Weights of a small self-supervised image encoder: width 128, normuon at rate 0.0019.
Rows from block 4 of a small self-supervised image encoder, named by matrix and row number. Rows with one number belong to one neuron. Each number is 128 + 24 x the weight over its row's rms, rounded and kept within 0 to 255. All counts start at 0. Numbers have three digits each.
After each neuron's rows are labels from the 100 images, of 14848, where the neuron reaches its largest size: "responds to" is what is common among them. Only what is clearly more common there than usual is listed. The data: microscope photos of single blood and bone marrow cells.
# u: gMLP up (value half) (model.blocks.4.mixer.u.weight, 256x128), inputs 0-63
# v: gMLP up (gate half) (model.blocks.4.mixer.v.weight, 256x128), inputs 0-63
# out: gMLP down (model.blocks.4.mixer.out.weight, 128x256, transposed), outputs 0-63

u.217:140154110130138125135115103152073134158140090112171167127156104128144164115168102154117170137129124149083141151132130114067155134125067089124130106120143144131140114140145131127124101131141145
v.217:121154103101110128125144175141158117160138132099129087141110134129137146118090176129139083117111117128130131096127172125150123093132178120157135094172106145105153110114095148148134110146133100
out.217:115164122138164103115149154132120114120103152133125125145154110117121094153072170130151118128099131130155066121132128098132136113108149130136091147110140085158149150072174127137110160134136119
responds to: smear: peripheral blood

u.154:118098148132127137110138137142139091106132118120113136111080136110142126140134119120117132119101144112132118107150173120110135109119158160081106113124147120088152134129117083119165142127154154
v.154:146111075126133114105124104124139169115105171107133166152126130160130145167135093142134104106103078123137170158098113151137119149122087111160140122118085128150112118092135130129135132126139130
out.154:120117106183113115134143114108147090161145132147152115141114131134104108102137173137155129130157145136080137163119103110166129133170108127117171166134118160125107110108131134120108137162136135
responds to: cell type: artefact

u.40:136150114114136123158097128129148077136121085119167140086150170111119117117143155145107178136108138128087143124094131110170163142150136109099119167102174144147177121154108117123183140112153094
v.40:156104135146128087142159111154155130132151138114139099145159142104099072133134112120135110099164066130089190132111079132133157149118117141135146173111122112110114103092139121118147112115120108
out.40:133087176113113088124089117154115161143149150140128138130113059138128144124106118133125105089134159137133103171125135139094091103095086152146126097146103097144112147139116154151129154142102110
responds to: cell type: segmented neutrophil

u.244:136090162138143166104121126116137141123113122152154101106112128102154124180132140101152139087112134098113151134105137114120156120125126131082135140152146108155118141123114114157136082132080110
v.244:108096085144107097120099142132120133148176157146110166075138129174119109149135121095087124079147129167150146110114138151132134134171105125148109105127108136133169126125121113115157163169134129
out.244:150170117143106163131111110113136098102173137078152095104153107157137134103109131178123086135142124150130110143103135162138128121121118112170108165106165160105174115152075103075155190098144128
responds to: smear: peripheral blood

u.61:123162096155138123168115131127121180117083125160171169147138181133107133123120093064144172122099097094156122121183126138101140101172155110107115089101145138126117115113153116115160139099133128
v.61:146127106125105098185132141124121100123177090129152143145134109110174089156151162102134137131107134133114092138097103130118097124080155076126172144131142126127123125166145156156121109147136145
out.61:149122139106136150131112166137133086136107131123139124077122113150161091104124131135067075149116107136120122164126135091136156154142126107132132166150150134135145175145117161161134134138127123
responds to: smear: peripheral blood

u.160:094115114166079101117116100125176156125111160097069148148099092111139161126145146088177113122151146114122110143145159127073151099143123137111102153147128121139148110176165132132088134078177114
v.160:110069116106153157132161108150172126123073153103086137151136177136139124136115124107138104152178122115150115110155113096118154104141132113113123128135138105122110103120140103118148094118160152
out.160:170094204130177121136103155117080059156117130143149135121105144096143141123121087133116103125139124143114119146121164108126150148136151136129133099141109157106092155104102156110108142142073146
responds to: cell type: segmented neutrophil

u.232:115137100124054109116106134142116099139126147096134154172129175104102122127155104103111079125164100112128107112161109121099155118141139163115115143128100132138124146132148140089110123131147110
v.232:145078117133153140143120134145105097107166079106160112113150143144159173097161161165156126116116168088109131112090115167130096112085114114159133151117146129101134107146130159122147135104101166
out.232:155169095085137147111147095113154144121094111122107123082142095106120119115099103181142179138103127128136168122090158107102122141172171146131106125102132128148092131150157109121130146107131154
responds to: cell type: segmented neutrophil

u.83:132148128164149128128149118114152095098142132111068109129116170138116127108116105119114134144146126118144131122076138114151106123145141131138167096175109137103102147148101142137128128134166085
v.83:148126087121125097155121095118101121169111123109142135107140118151134141154128118109122139101102091114115132146125102120125133149141078120104147143124093097160133144124132125112147169142091099
out.83:130104116101081124111141128134104146156162106164155111135162135102098106117161147110167147109147154092120119123132114149098157132142100136128122128131145097128155105138174158139121158091104160
responds to: cell type: segmented neutrophil; smear: peripheral blood

u.78:197076168119103110100166137144117111158142089149115139125146130088122147104178132125138104128089158141149152112100109131145069156143140133130150139168126107090139152146133142118113130096129178
v.78:137124150135088145156139113144102081124131108160194120137132096140109142090130162137114111112100166113078128117099120137112117069080090103095150120119109142122117150101102132110124102111148147
out.78:096154120151174113119123101108138106108136155136105146128069145120134119157072121144097114147100110096090103145165153118107141154100148119145155139121170116116144089134119156126127143156144109
responds to: cell type: artefact

u.88:155108156145146137139117118151140125122100147144112121109129157136104116124176101111105128112110140173118096135109136135127115144156096093088138108106156108165124145151136155103171118101153100
v.88:138143077160117108105085170114141076127128141130128149172135079163156094101128171110145145141128138141094130136138104130139130066102137104120103124128109133113153116117114086150079160122130115
out.88:066161085155139115129142148136161129144123135116111146102164126107114148151111111124168124139157100126079137115137154150086114073133104132147114118100087164111096122118138155143093107117124162
responds to: smear: peripheral blood

u.245:144125097146174113100136160104119129105177146123105118148106145148127162113102122140108133113110136142153137149152121153086161152140121091168161111149119117143120081125149096164090112079099144
v.245:149131117116151136114155146094129142099120149170149165137148157140114087135111119156130150122121148140083136123110126061150123129122141135115131149135122150100104113120075122128159135130088122
out.245:148134095130115114139115094122126126134123146142111151152140120113064139140142134117094121116133091162158162129120133093140136109119065134132145097132161161150161168101125157101169124144160133
responds to: smear: peripheral blood

u.9:115063140103104167132091081137130187123141113135102121131133123154141142101110138131149133127133127112075130122109128112150096156138163128117106124147165140135095103145122128087104122144173119
v.9:107106091107178130091141130133123160127177091117160111137113108138125114139175109137165123140115101151135150115121125140160122162173134142154128121100123146105124119117111150097136135147113105
out.9:125201110132125096139128132118091085075150117146139112138104171149121137161155130139126102135144155130128111132115084146082112126138116151144127140130102118163110149134141158147167161114088134
responds to: cell type: artefact

u.225:140109145199096130127073144140137107100123176138120120145115115092119103096150107143130144129134142129079126120155161152116107132097101139129106118117119132102116141145113090135176105126130105
v.225:125164122149143131139157133115126117138141126137157147118142162178136161111086108173115146108118131144173104128157147149137116138133092105115117108109125119099099125122150107113169135148115137
out.225:114154121130121114139133124126081110159189097134067139146154150112126143148180147106135141139122157075115099083122143128104200117139156094163131081140104133170118148109149161114096141130109144
responds to: smear: peripheral blood

u.87:135141114112129091091140101114107133093130073131113141106191097156145147140117116141136133124114091106153149122136126123114074163094129155136178131109138116164158115101145110088129147129125129
v.87:149146127116097143138110099151116123115113125097152140171094171132141173126119123152127119129105145128141168159105142145135117118101126104122144136152136153120115169129147095114143151130127073
out.87:139150139157165145111110151077139113128101137123151136145087121137142133171110135109138134114112141155126139110126098105138169095150176099105108138136126162133051105145131102097113132163110122
responds to: cell type: artefact

u.57:130091145128126119109077171156098092155112161151129097159151132132105152135092095135125104109138135154164154154108131168100140132160119102125115125109084128131136107131062166109106114163096154
v.57:089090148161102147122091130161118101151139137113098145172126126120130086126106116097105119139117095145127127147125141111098130118106082150115163108128097159105150135144088127112104106155128089
out.57:176128094119125150134181128122138127130164100144105161110123143140153136113129149100104085148077096125108080120134077116164116150104143122134142118141150111111115157118165105107155127111147106
responds to: cell type: artefact

u.205:104140132107139122097149089123125117118147111137136132109095159129130136133108122160144124155150128082167128110129096151082176123097132119151143135137153117173102134110177160136130105113175123
v.205:119146115160126093083082173118114130162110090132123133173078141114123121125102085115107096132135070098152145084133154124098155129117148135133148129142099149143107095100146131129128114102134089
out.205:093095104196094107137115153149137134139093141163121166118162108121134131141144103118082138143138123138104121181175149078134156115148109121104138091113104104107162135081105110136104115135118107
responds to: cell type: segmented neutrophil; smear: peripheral blood

u.142:097114147178134142119121163132140124128132118137098156115098160138107145150157104126145132054145175151094112115104116147100129102133119114159115151125124124099138095119114132117075178110152081
v.142:143103130132144165148134129142125129173118125159167151178118110146145109119147114132142106142123142156116153106164121158115102110142140096109080152173147134116155067128105118152109107136154123
out.142:145126135136096090115135118107123127135112108111105084146148106132122153105122100137071143145111143106143145108161173142128098140120095154146131112110128152132139159116087182083155142112088170
responds to: cell type: segmented neutrophil; smear: peripheral blood

u.7:131109107157133167118160124125134128086130183131117173148128140170064076160122106132148093140130129155123153107136112144147106183150117115151135139125157176111157112136061141145137104104152124
v.7:135105125099128167170167139150125139119118126138178133156157100136147140103124126119113107108155098108120110138096101083198130118117106118134145151161105141135114126087105157137104106120152185
out.7:106128151104126092106128138110144116134099080140132092068133149127162136140102158148109142126094149074079135141098123131138123129136078136145121149091100139159140136184188127086133154131156121
responds to: cell type: artefact

u.36:135138121147092136184072156164109136118129146122153100142115121075091115125113117137135149100127160160127103116144141125134144107142089106128127169115138138089140075138067181118121117110110121
v.36:130112147092113135137098118157119122196111132168078086136100129139151100084160121092126128116128170077090120125118117129141124150154083133161147131125156137065146127098151178152115123134160157
out.36:144112152139116139080132158118151114111112118125155143149130112188122142175133124103129079117095139154134126157114128121122126144150138104152105129181095095174146148099163105106170114112150126
responds to: cell type: artefact

u.224:152140125134148102157115180109094148134129140153138130128130120122105124128134159123129153127144116152132112114119151138136101171140119081102152117143062141154107121143151123140109110119114095
v.224:144131142167116117174129088146099148127151132106135130128102068133132104154123131143100132150131094138104122175120114130111130141123059123129129106118142106135099125136123115164166117122184113
out.224:147155080163161157132153093150135147112104156138141118126169133127143093132088102089138114138108136097121131107100140119090117135135094145125104081128147130144122111093192129110162152154149131
responds to: smear: peripheral blood; cell type: segmented neutrophil

u.230:126128139141141124122173122105145115143101131146159156145107172093129148153145155090142139141084110125136082136142144146098159094105119086157151138147110103150168054160157105113136138132123114
v.230:114110144089145139123098101138092137151133136138110147134156070133128103119099099140157148133105093092123128164106127144157097085169126122119170109154087144144060118104104105126142137145102128
out.230:184098152161155092129154092166110120145127157145133134111122109129131124101132126109088123072139103183136150136118091085118142166137116149108125120084120137108083138143127122168115106148138157
responds to: smear: peripheral blood

u.77:114097145122164120081153153118146158187134147147102139099131122097101131089149136176120123114145125118130112114172114125096130137099096117139126151125135140131152148142152152102099131111181126
v.77:137198131133157172097104159114097107118144140105117173145127081156124112170090142110100121154155131121146069140134120122126135119133088119154124065136082128128104146129153139154158143130114092
out.77:126121140173090075168133105129136108068122158170150135137125144130118098145144143115103136142085119123125115120107112151096140114134138113128099068151107095168144114118122096186160106097102097
responds to: smear: peripheral blood; cell type: segmented neutrophil

u.86:138161125124104129121111098143111106068173107138109129113138107129107128168153132183165129139126128117122134100152143123153186110101131150154073135120159153103168103128100138156129111135161092
v.86:123121135158108140124129114110141131129150134134139148160145143159090064135145124128125062131108135092109169147120124100138104104134123108109170142143060118098135094127112138124119139143149119
out.86:115085137172126150136128145138162132124138111146148108114132122131151130144115144139131149100135164125130135147101094196116065137159117117123157129135148157114126073129118097104123153112104147
responds to: cell type: artefact

u.44:173131132126152142138136100100124121124116109109149095111103132124129147096126083079118162095148139160127096133153131106123159157126150105127153150125124150164134128121100154146139118136131144
v.44:111098135136102128152141129120152117114120164154122120104111080122120123117126161163121142143091133103166107076119162204125164119128138106118172109158134174127076147169101131145139110099161129
out.44:127136150115176157066127171109109127123099141121165173160104115082200161119124136123141099109119138138135109137098140140118122148118127131137144106114086119143148108158107154125122123105091138
responds to: smear: peripheral blood

u.73:118119175100159179160147106162121086131140118131119150156134125076121113136162131129168131133138106105110142157116098136162102109124170103132103156158154135107136158150155139162154117148100132
v.73:151137126142098141123154118088111151072172167114130160112138109128117142140128160140127084102116144092148130102151154155181120149107140090120118162117106171107139121161090141131153123134119111
out.73:124165139115169118118111142121145167070141139117134126130122149147130132084141149136126116156124167122111186089138126146117110120162094155110135089095135108137108108128127076134087119127139120
responds to: cell type: segmented neutrophil

u.79:098130151144164152131129124094157140089143155104106126139153163101096120172069092128122087100120112142097156108135135132165122133127168112166123127105133142127150104157091162152152083105132126
v.79:106140127148102123131109148095118122140171177152121175136174103113168150122165145139146095095103121146132133111167136108145134125101142086133125176106128128132147128127062160124124148107121164
out.79:152124134139132153137162137137141121108154094115132087124137127147162081146111129128114152147126158134099132072163146144125105153106155122120171148092119115112126128145109090135142131083130136
responds to: smear: peripheral blood

u.179:150177146052129122159114120129080172123104133147103140115121158148121122109143104107127134132131147098120168103139155122098135112104102160135110173119173152130152150163101128086161120089069131
v.179:116156171158105074142159130163094124123132144081134150134138123135132111100142108141128142188121127125102133113096105090096161110165090130105129145114112137128120124156155134170167170124146182
out.179:132122138170129087124153145141137081142123133142133144102151077101144112097119155171085104135135112152130106105132097098150106132174124117118130111115110145139110106128105109148128130136151095
responds to: smear: peripheral blood

u.185:121162116160130153108090111161167150116184156123177149101159112152109109154122128114138078100157128109098133098133115172143089142151110100112147104112158141123170140138090149121107106125132097
v.185:140118129137120123124128118154100127139176126131128155158130130101127126159148163146153073120104099114134152143110098113116123111143074112162136102148133158103126147091082179129109143075112133
out.185:108106138113122123123184127108109160101100148092115121112153120173190123128143096115157129088077151124147115144084150114085162157119122174126130159119079113111123146134104150151153125126124120
responds to: cell type: artefact

u.55:126060159111121125095130120088128138131129139127114116134114163105136142119175127118126152149099137137147128152111117142088092130121143108160145107143113117146139124126101167089085188136110092
v.55:176116122135122133150096121111131119141119090150139103151138118140143156147141139154124129139088133126125107132084098140104142100097135100138181153146120155120122115165115134086098122142186111
out.55:124136134142165114093128156127104078131172116099099154139102187138082140146082093167133090131157098137144105100150130128141131161126142139134153134148125086119136105139105095122132082111154124
responds to: smear: peripheral blood

u.250:124087133167109140143131101111132100144107148129124159113147162107150134143126127109140128066144159126131162121177160121113078138123162118121136102189139098161143120142134147115138144090087144
v.250:106150122167123138109101133141173183104112125142128156113117136135141090111130128126108113152162101104134127125148138142125124133132121145117137112081155152134095147107141150149138106112160131
out.250:079151143110101112138141095090127086126127122188132117187128162161119112165142132171122155161116161148117104094127130155119147155079116125125173123124155099135128148133127100124093138105173111
responds to: smear: peripheral blood

u.120:146107143119149121122099109107088135088142163090099148158141069147141127145105082158137135121120124162111107134139112147104135130146108116084132102119109126166161124093101147121132133148116125
v.120:162179144149129122085122076142117104113108151163140147104141106118166134077146121136134136126109104118114144121133129132134109093147097090108105125110157102093158134145114123174075085129161123
out.120:123161119114154152148130108141157149121117127119112121112140126167103129156102134086137124139103143129143121115074148092129159128089118101126123137108167144143150131144143101078112094105141113
responds to: smear: peripheral blood

u.176:141131165159131113157158098118094096156116095133090142126137143103138192179123157157109136082091116092106099122100161143122140118150156139116084173122148154132138153129094091163120144136170112
v.176:162140097103126152092076077164140125101153139120152154132164089139145107126141146115128149101144121167127141134096112087098122110110124160153091127134082162123112088070090164123118149139127134
out.176:073094137136155123139150128154136116161126156100148146097174140118101098104112086114146117061124165175127136164109138117081095149104156103151095136098126112118118112158182109084140115145158120
responds to: cell type: artefact