config.toml
grayscale = true
mlp_ratio = 4
learning_rate = 0.0019
orthogonalizer = "polar_express"
max_grad_norm = 3.0
decay_fraction = 0.3
Rows from block 3 of a small self-supervised image encoder, named by matrix and row number. Rows with one number belong to one neuron. Each number is 200 + 20 x the weight over its row's rms, rounded and kept within 0 to 999. All counts start at 0.
After each neuron's rows are labels from the 100 images, of 14848, where the neuron reaches its largest size: "peak at" is the part of the image that holds the peak. Only what is clearly more common there than usual is listed. The data: microscope photos of single blood and bone marrow cells. In brackets: how many of the 100.
# u: gMLP up (value half) (model.blocks.3.mixer.u.weight, 256x128), inputs 0-127
# v: gMLP up (gate half) (model.blocks.3.mixer.v.weight, 256x128), inputs 0-127
# out: gMLP down (model.blocks.3.mixer.out.weight, 128x256, transposed), outputs 0-127

u.73,197,203,185,215,214,209,208,182,192,197,205,224,211,189,192,181,184,184,184,213,179,193,204,197,185,214,176,223,157,197,226,202,226,226,190,218,202,187,229,199,211,169,202,215,190,179,162,145,157,183,187,226,188,226,187,186,176,171,220,188,212,220,223,208,155,192,182,164,241,200,221,223,190,200,219,210,191,199,214,209,159,213,175,168,224,194,198,193,200,183,196,209,179,166,207,208,230,205,196,180,214,226,220,195,197,225,227,211,214,185,231,203,194,217,206,189,186,178,223,200,193,167,213,207,203,257,224,230
v.73,169,192,201,225,240,222,236,190,173,223,184,227,200,208,193,199,223,201,176,199,182,229,206,211,169,175,191,200,225,182,188,183,200,224,191,206,195,184,175,208,212,170,192,204,190,202,213,200,231,185,219,175,228,212,195,202,195,155,213,196,238,197,184,208,170,201,241,189,211,205,237,213,229,195,216,207,205,166,174,175,198,196,209,191,202,187,226,185,176,219,185,185,189,217,228,196,206,227,176,207,232,204,197,195,225,206,199,180,186,209,185,205,179,231,226,234,234,165,153,164,192,215,241,208,186,185,181,205
out.73,212,172,195,149,202,201,202,193,199,215,202,183,217,182,202,240,196,184,218,209,193,156,202,202,201,224,203,166,217,239,212,209,162,188,232,181,204,195,200,201,200,194,212,223,198,243,189,201,210,181,232,204,209,196,187,188,206,184,184,219,215,233,204,178,203,225,188,201,200,201,179,183,183,233,174,220,233,203,251,201,191,240,217,190,172,248,180,203,195,188,199,178,196,201,168,200,207,209,213,177,184,202,178,136,192,188,204,183,186,230,190,210,208,163,210,205,161,222,181,208,207,202,195,196,205,239,197,207
peak at: top right (34)

u.92,210,225,182,205,241,193,213,207,170,225,229,200,232,196,211,187,199,163,200,199,199,182,194,192,203,194,199,220,196,183,214,167,220,216,241,210,178,232,178,204,214,154,214,183,184,238,198,226,162,234,206,213,225,186,239,207,240,207,212,216,222,213,175,215,196,193,178,214,204,167,221,200,226,184,218,194,215,178,179,176,181,203,197,204,191,227,236,203,203,188,168,199,194,193,192,217,160,229,195,203,177,179,224,181,176,190,205,191,204,181,229,197,229,220,215,204,204,226,162,202,166,223,223,179,206,191,196,203
v.92,203,182,192,186,220,176,224,180,223,204,176,212,191,200,195,200,213,197,198,221,187,190,152,209,225,160,183,177,197,184,193,193,207,190,206,222,194,211,199,233,192,161,239,175,189,204,175,185,204,189,236,192,223,201,193,213,202,194,207,195,158,179,218,221,212,211,200,215,194,236,213,209,200,237,203,200,226,176,200,231,178,221,163,185,193,213,197,239,177,203,231,214,203,215,188,216,195,173,215,192,211,218,214,197,216,159,207,194,216,198,224,165,158,194,183,242,213,175,182,179,202,149,218,178,228,199,167,201
out.92,195,214,163,218,184,194,213,202,210,231,222,177,185,173,217,186,171,200,192,193,165,197,221,242,202,234,216,188,212,187,208,181,205,202,156,212,195,168,206,201,197,200,184,199,182,183,205,195,235,192,155,174,216,197,193,213,167,200,197,237,215,182,190,175,203,190,208,188,190,195,211,193,238,216,208,182,171,229,197,157,201,190,211,240,211,195,171,186,225,192,189,158,174,187,186,198,209,248,214,214,164,185,179,204,179,224,175,226,207,195,181,231,234,187,209,194,217,218,195,218,225,219,219,229,201,217,194,194
peak at: top right (30)

u.169,185,215,180,197,195,197,204,190,191,183,198,234,177,205,218,212,185,204,219,203,213,186,232,175,182,163,185,198,199,168,241,195,245,191,208,193,202,166,204,200,284,172,191,202,193,220,209,181,192,246,185,179,220,188,217,212,214,215,192,197,203,213,192,249,180,232,203,188,201,189,212,200,180,202,212,211,201,186,170,207,226,208,159,202,189,201,193,189,188,178,193,186,202,222,195,168,209,225,193,193,194,237,209,224,184,214,203,202,219,220,192,175,202,162,248,200,176,182,189,206,191,201,233,196,205,171,174,207
v.169,212,220,224,189,236,209,186,183,195,201,191,204,212,204,199,167,218,195,205,231,187,204,189,227,220,208,204,215,216,185,195,216,211,207,210,201,213,190,175,204,195,163,188,203,194,204,177,206,176,174,256,179,186,210,184,179,184,203,194,176,170,191,198,187,200,190,201,244,203,235,195,214,202,196,200,232,198,212,193,210,215,185,217,197,207,185,230,179,185,214,205,166,183,168,204,206,196,209,189,164,268,178,198,221,203,197,185,160,192,231,245,210,232,205,186,251,186,176,223,208,188,166,231,200,212,235,183,183
out.169,223,222,200,227,166,195,194,221,225,195,208,205,194,193,224,213,211,201,195,185,208,200,202,183,166,212,204,190,183,232,209,207,190,212,214,203,181,151,173,215,210,197,204,208,183,181,201,166,223,195,149,167,206,189,171,212,234,183,205,191,225,200,248,187,212,194,201,218,249,204,168,199,236,196,201,217,223,204,212,185,196,215,208,225,186,206,189,187,234,158,221,157,196,212,167,193,194,199,197,203,228,219,210,145,225,202,182,203,179,165,170,211,197,220,221,190,227,193,198,182,209,188,193,192,237,196,199,217
peak at: top right (88)

u.136,180,192,238,190,193,218,211,211,186,209,218,208,210,160,207,216,159,170,247,181,207,191,227,198,190,214,214,159,174,200,216,177,200,228,208,180,217,217,204,208,201,162,205,226,176,196,182,204,167,222,184,161,212,166,213,191,227,228,198,180,199,204,200,219,152,169,197,225,208,227,203,181,198,198,167,186,170,183,229,208,173,201,225,218,193,208,219,196,186,228,159,209,201,226,209,186,182,244,205,193,210,218,197,197,186,193,209,200,209,206,186,198,210,192,221,217,179,232,201,226,178,192,150,213,199,203,204,210
v.136,196,183,216,211,205,185,225,211,206,189,214,155,180,217,234,215,175,194,166,197,246,215,217,218,209,197,218,207,176,183,216,197,197,183,222,222,213,150,228,229,227,212,217,235,203,194,219,183,229,185,199,161,197,217,214,193,159,208,192,173,183,185,170,207,162,189,228,204,229,206,194,191,207,185,197,177,184,225,170,205,221,187,213,212,189,183,238,194,207,230,214,197,173,208,214,177,208,198,205,161,214,209,173,177,167,233,164,221,159,197,191,210,225,214,196,204,193,194,203,196,193,211,179,226,197,195,187,181
out.136,180,209,187,176,240,182,192,235,197,243,192,208,206,194,199,191,196,217,235,169,213,191,222,207,202,181,208,229,183,242,163,184,197,227,158,212,200,226,202,211,207,215,164,239,166,152,195,188,229,171,204,187,172,188,213,182,186,170,214,197,215,200,226,201,174,202,211,199,198,206,211,208,197,236,181,215,168,204,193,213,170,234,190,192,182,193,201,169,179,189,199,194,178,223,203,206,223,228,205,193,209,189,178,210,205,164,190,167,231,196,227,194,217,194,193,177,205,185,216,221,190,151,209,202,201,215,209,182
peak at: top right (28)

u.217,188,219,213,213,186,201,212,175,195,235,193,167,185,157,203,215,195,213,192,208,223,169,208,198,195,187,209,198,205,212,239,216,218,204,211,198,193,213,245,226,192,207,183,185,165,198,163,176,216,226,199,206,215,159,193,177,205,215,176,231,188,191,180,230,190,175,190,203,205,222,215,189,192,231,226,165,182,214,202,177,202,202,189,250,170,199,196,200,196,192,189,198,176,159,232,217,172,228,182,227,233,197,233,206,205,185,218,201,230,202,161,204,236,218,204,199,205,201,199,178,201,238,185,175,170,219,190,202
v.217,207,186,222,233,165,174,194,165,182,198,214,207,190,194,199,214,202,249,192,187,219,171,198,192,213,177,193,180,209,202,207,181,236,234,225,176,237,225,216,220,177,177,193,159,172,208,178,200,219,213,193,179,232,187,183,171,200,204,183,240,227,209,178,209,199,211,185,206,221,196,215,200,187,223,254,189,168,212,229,223,208,185,218,256,172,203,174,186,202,181,195,217,212,206,160,208,194,211,164,212,200,204,185,200,177,193,191,188,206,217,192,201,205,209,215,207,197,210,215,180,191,163,210,197,191,192,213,165
out.217,186,217,193,167,192,186,194,226,178,222,219,230,188,199,202,196,202,187,174,210,182,228,171,203,208,212,269,238,203,191,175,225,170,176,189,190,191,202,188,191,234,215,199,207,178,195,237,222,172,181,185,185,182,210,204,212,222,215,225,196,147,210,206,207,199,197,197,155,206,214,205,237,184,193,138,209,184,222,187,212,187,219,185,204,236,213,222,203,196,213,162,206,197,173,225,159,202,198,209,192,199,206,221,209,207,211,210,195,192,208,194,229,213,198,191,185,234,189,189,221,179,187,164,196,212,190,187,221
peak at: top right (33)

u.137,223,215,184,205,226,194,220,203,197,185,196,186,206,236,215,193,198,236,202,206,180,177,192,201,209,194,205,189,211,217,203,192,196,196,213,176,149,168,202,168,168,199,230,171,212,199,200,177,249,195,174,188,215,223,209,155,179,182,242,184,177,216,178,181,235,204,220,235,165,171,190,197,212,157,223,195,210,206,185,212,216,214,209,208,219,179,243,214,188,223,200,164,184,163,194,232,197,187,182,232,197,206,207,173,181,215,198,214,230,191,199,200,209,228,194,199,216,190,228,186,210,229,187,197,218,185,183,213
v.137,171,196,211,210,199,183,180,220,185,198,197,216,185,207,235,187,174,201,186,205,187,167,200,212,226,209,196,210,190,188,201,194,211,201,213,198,214,224,240,201,172,216,179,234,231,184,198,205,234,168,225,249,152,205,188,197,168,197,216,176,186,202,239,191,202,201,192,164,221,207,191,193,198,211,206,227,200,213,207,190,177,184,207,200,203,220,225,186,217,207,200,204,227,208,204,199,201,190,172,189,180,186,204,204,190,204,167,274,212,211,223,192,224,147,192,206,200,226,192,177,170,193,218,201,240,151,194,202
out.137,217,203,191,250,206,192,219,189,243,215,204,233,219,202,207,219,189,200,212,195,220,183,191,216,206,200,213,196,211,210,184,191,243,197,204,173,175,154,210,241,192,210,205,195,200,202,224,188,189,156,233,190,208,206,208,234,180,178,218,192,194,189,196,189,198,168,170,200,231,192,149,175,170,216,229,182,177,169,168,189,220,185,171,183,203,208,207,222,191,188,244,195,206,206,214,197,191,183,228,144,185,194,227,194,197,192,212,232,186,194,187,191,195,222,182,220,182,212,204,194,191,194,179,227,212,175,178,193
peak at: top right (30)

u.152,196,188,161,220,209,200,198,215,202,220,216,207,194,189,190,196,217,218,220,182,183,156,154,184,207,240,167,215,221,244,223,208,191,175,177,197,187,223,181,187,198,196,203,173,210,171,191,223,202,240,210,202,215,225,192,217,191,207,236,165,198,187,190,187,190,211,234,221,212,181,169,208,203,202,223,206,193,179,163,166,203,203,189,227,221,214,237,227,166,202,201,215,195,189,181,218,178,188,226,215,207,196,224,204,169,204,209,223,220,165,180,192,192,213,203,173,195,155,189,243,171,210,199,221,191,209,189,204
v.152,216,200,158,194,200,225,196,221,200,199,199,185,172,181,197,197,220,187,201,234,174,174,224,214,155,170,222,193,164,251,192,195,188,199,172,199,182,211,183,195,191,198,174,234,209,218,240,210,227,191,195,189,169,206,191,155,214,208,204,185,191,209,165,207,216,197,207,173,187,192,201,230,206,176,206,202,210,204,166,210,203,217,185,193,212,181,181,199,197,184,225,208,201,185,189,160,222,233,189,204,192,205,205,236,228,244,202,191,189,168,210,172,182,196,201,222,202,212,205,254,210,162,200,191,227,220,178,210
out.152,198,241,202,188,188,186,190,164,214,187,189,201,216,173,228,189,192,219,163,180,225,203,177,179,191,172,224,180,220,206,209,182,157,187,205,207,202,203,203,215,201,173,173,224,229,219,215,170,191,193,203,201,220,219,241,219,244,196,186,197,193,199,225,198,181,179,173,222,216,194,207,170,187,214,200,184,199,228,218,196,231,192,218,208,206,199,176,199,200,225,221,228,171,194,193,184,203,165,246,214,220,194,183,172,201,186,212,222,198,150,205,236,212,211,189,196,213,228,220,155,175,172,183,191,189,201,200,230
peak at: top right (29)

u.88,172,196,228,217,190,190,219,220,205,189,222,206,204,206,195,190,213,170,160,186,177,218,226,219,191,211,151,181,170,191,246,184,213,174,200,219,225,215,186,203,194,213,205,201,201,180,213,184,173,195,178,202,220,221,210,208,190,207,169,209,207,153,197,151,218,177,212,211,205,216,202,251,185,224,207,173,192,187,211,205,171,200,195,218,179,217,218,184,204,207,192,222,180,222,211,177,219,208,235,196,179,190,212,177,198,198,196,185,230,205,238,211,189,168,189,188,153,184,198,199,164,189,236,221,208,196,204,242
v.88,206,214,176,215,208,186,188,210,186,194,182,171,185,174,161,242,189,212,190,185,196,186,210,219,196,226,193,233,215,196,197,201,189,182,203,195,174,241,196,191,167,193,199,189,202,223,235,215,179,181,227,198,209,204,182,222,213,204,141,204,202,204,235,166,216,196,219,199,200,152,236,206,183,204,186,184,185,174,224,205,168,193,192,196,197,188,178,203,192,187,170,217,219,201,201,201,196,184,207,212,230,211,179,184,231,215,183,225,263,215,187,208,199,156,182,185,206,207,200,204,172,243,236,206,209,200,216,185
out.88,220,182,177,185,191,202,217,223,221,236,205,187,186,202,215,243,209,189,208,219,186,203,187,187,224,177,195,204,202,180,195,183,193,197,224,180,239,173,185,200,234,193,219,200,202,208,187,196,269,220,206,172,181,182,193,143,182,242,193,212,192,220,216,230,210,216,216,206,203,188,164,163,208,182,183,225,207,221,212,217,183,191,218,207,168,208,188,183,188,186,174,208,207,208,186,195,238,247,198,179,214,215,179,171,223,205,212,196,188,217,176,192,215,202,209,183,208,206,217,194,232,209,156,176,203,174,200,184
peak at: middle left (48)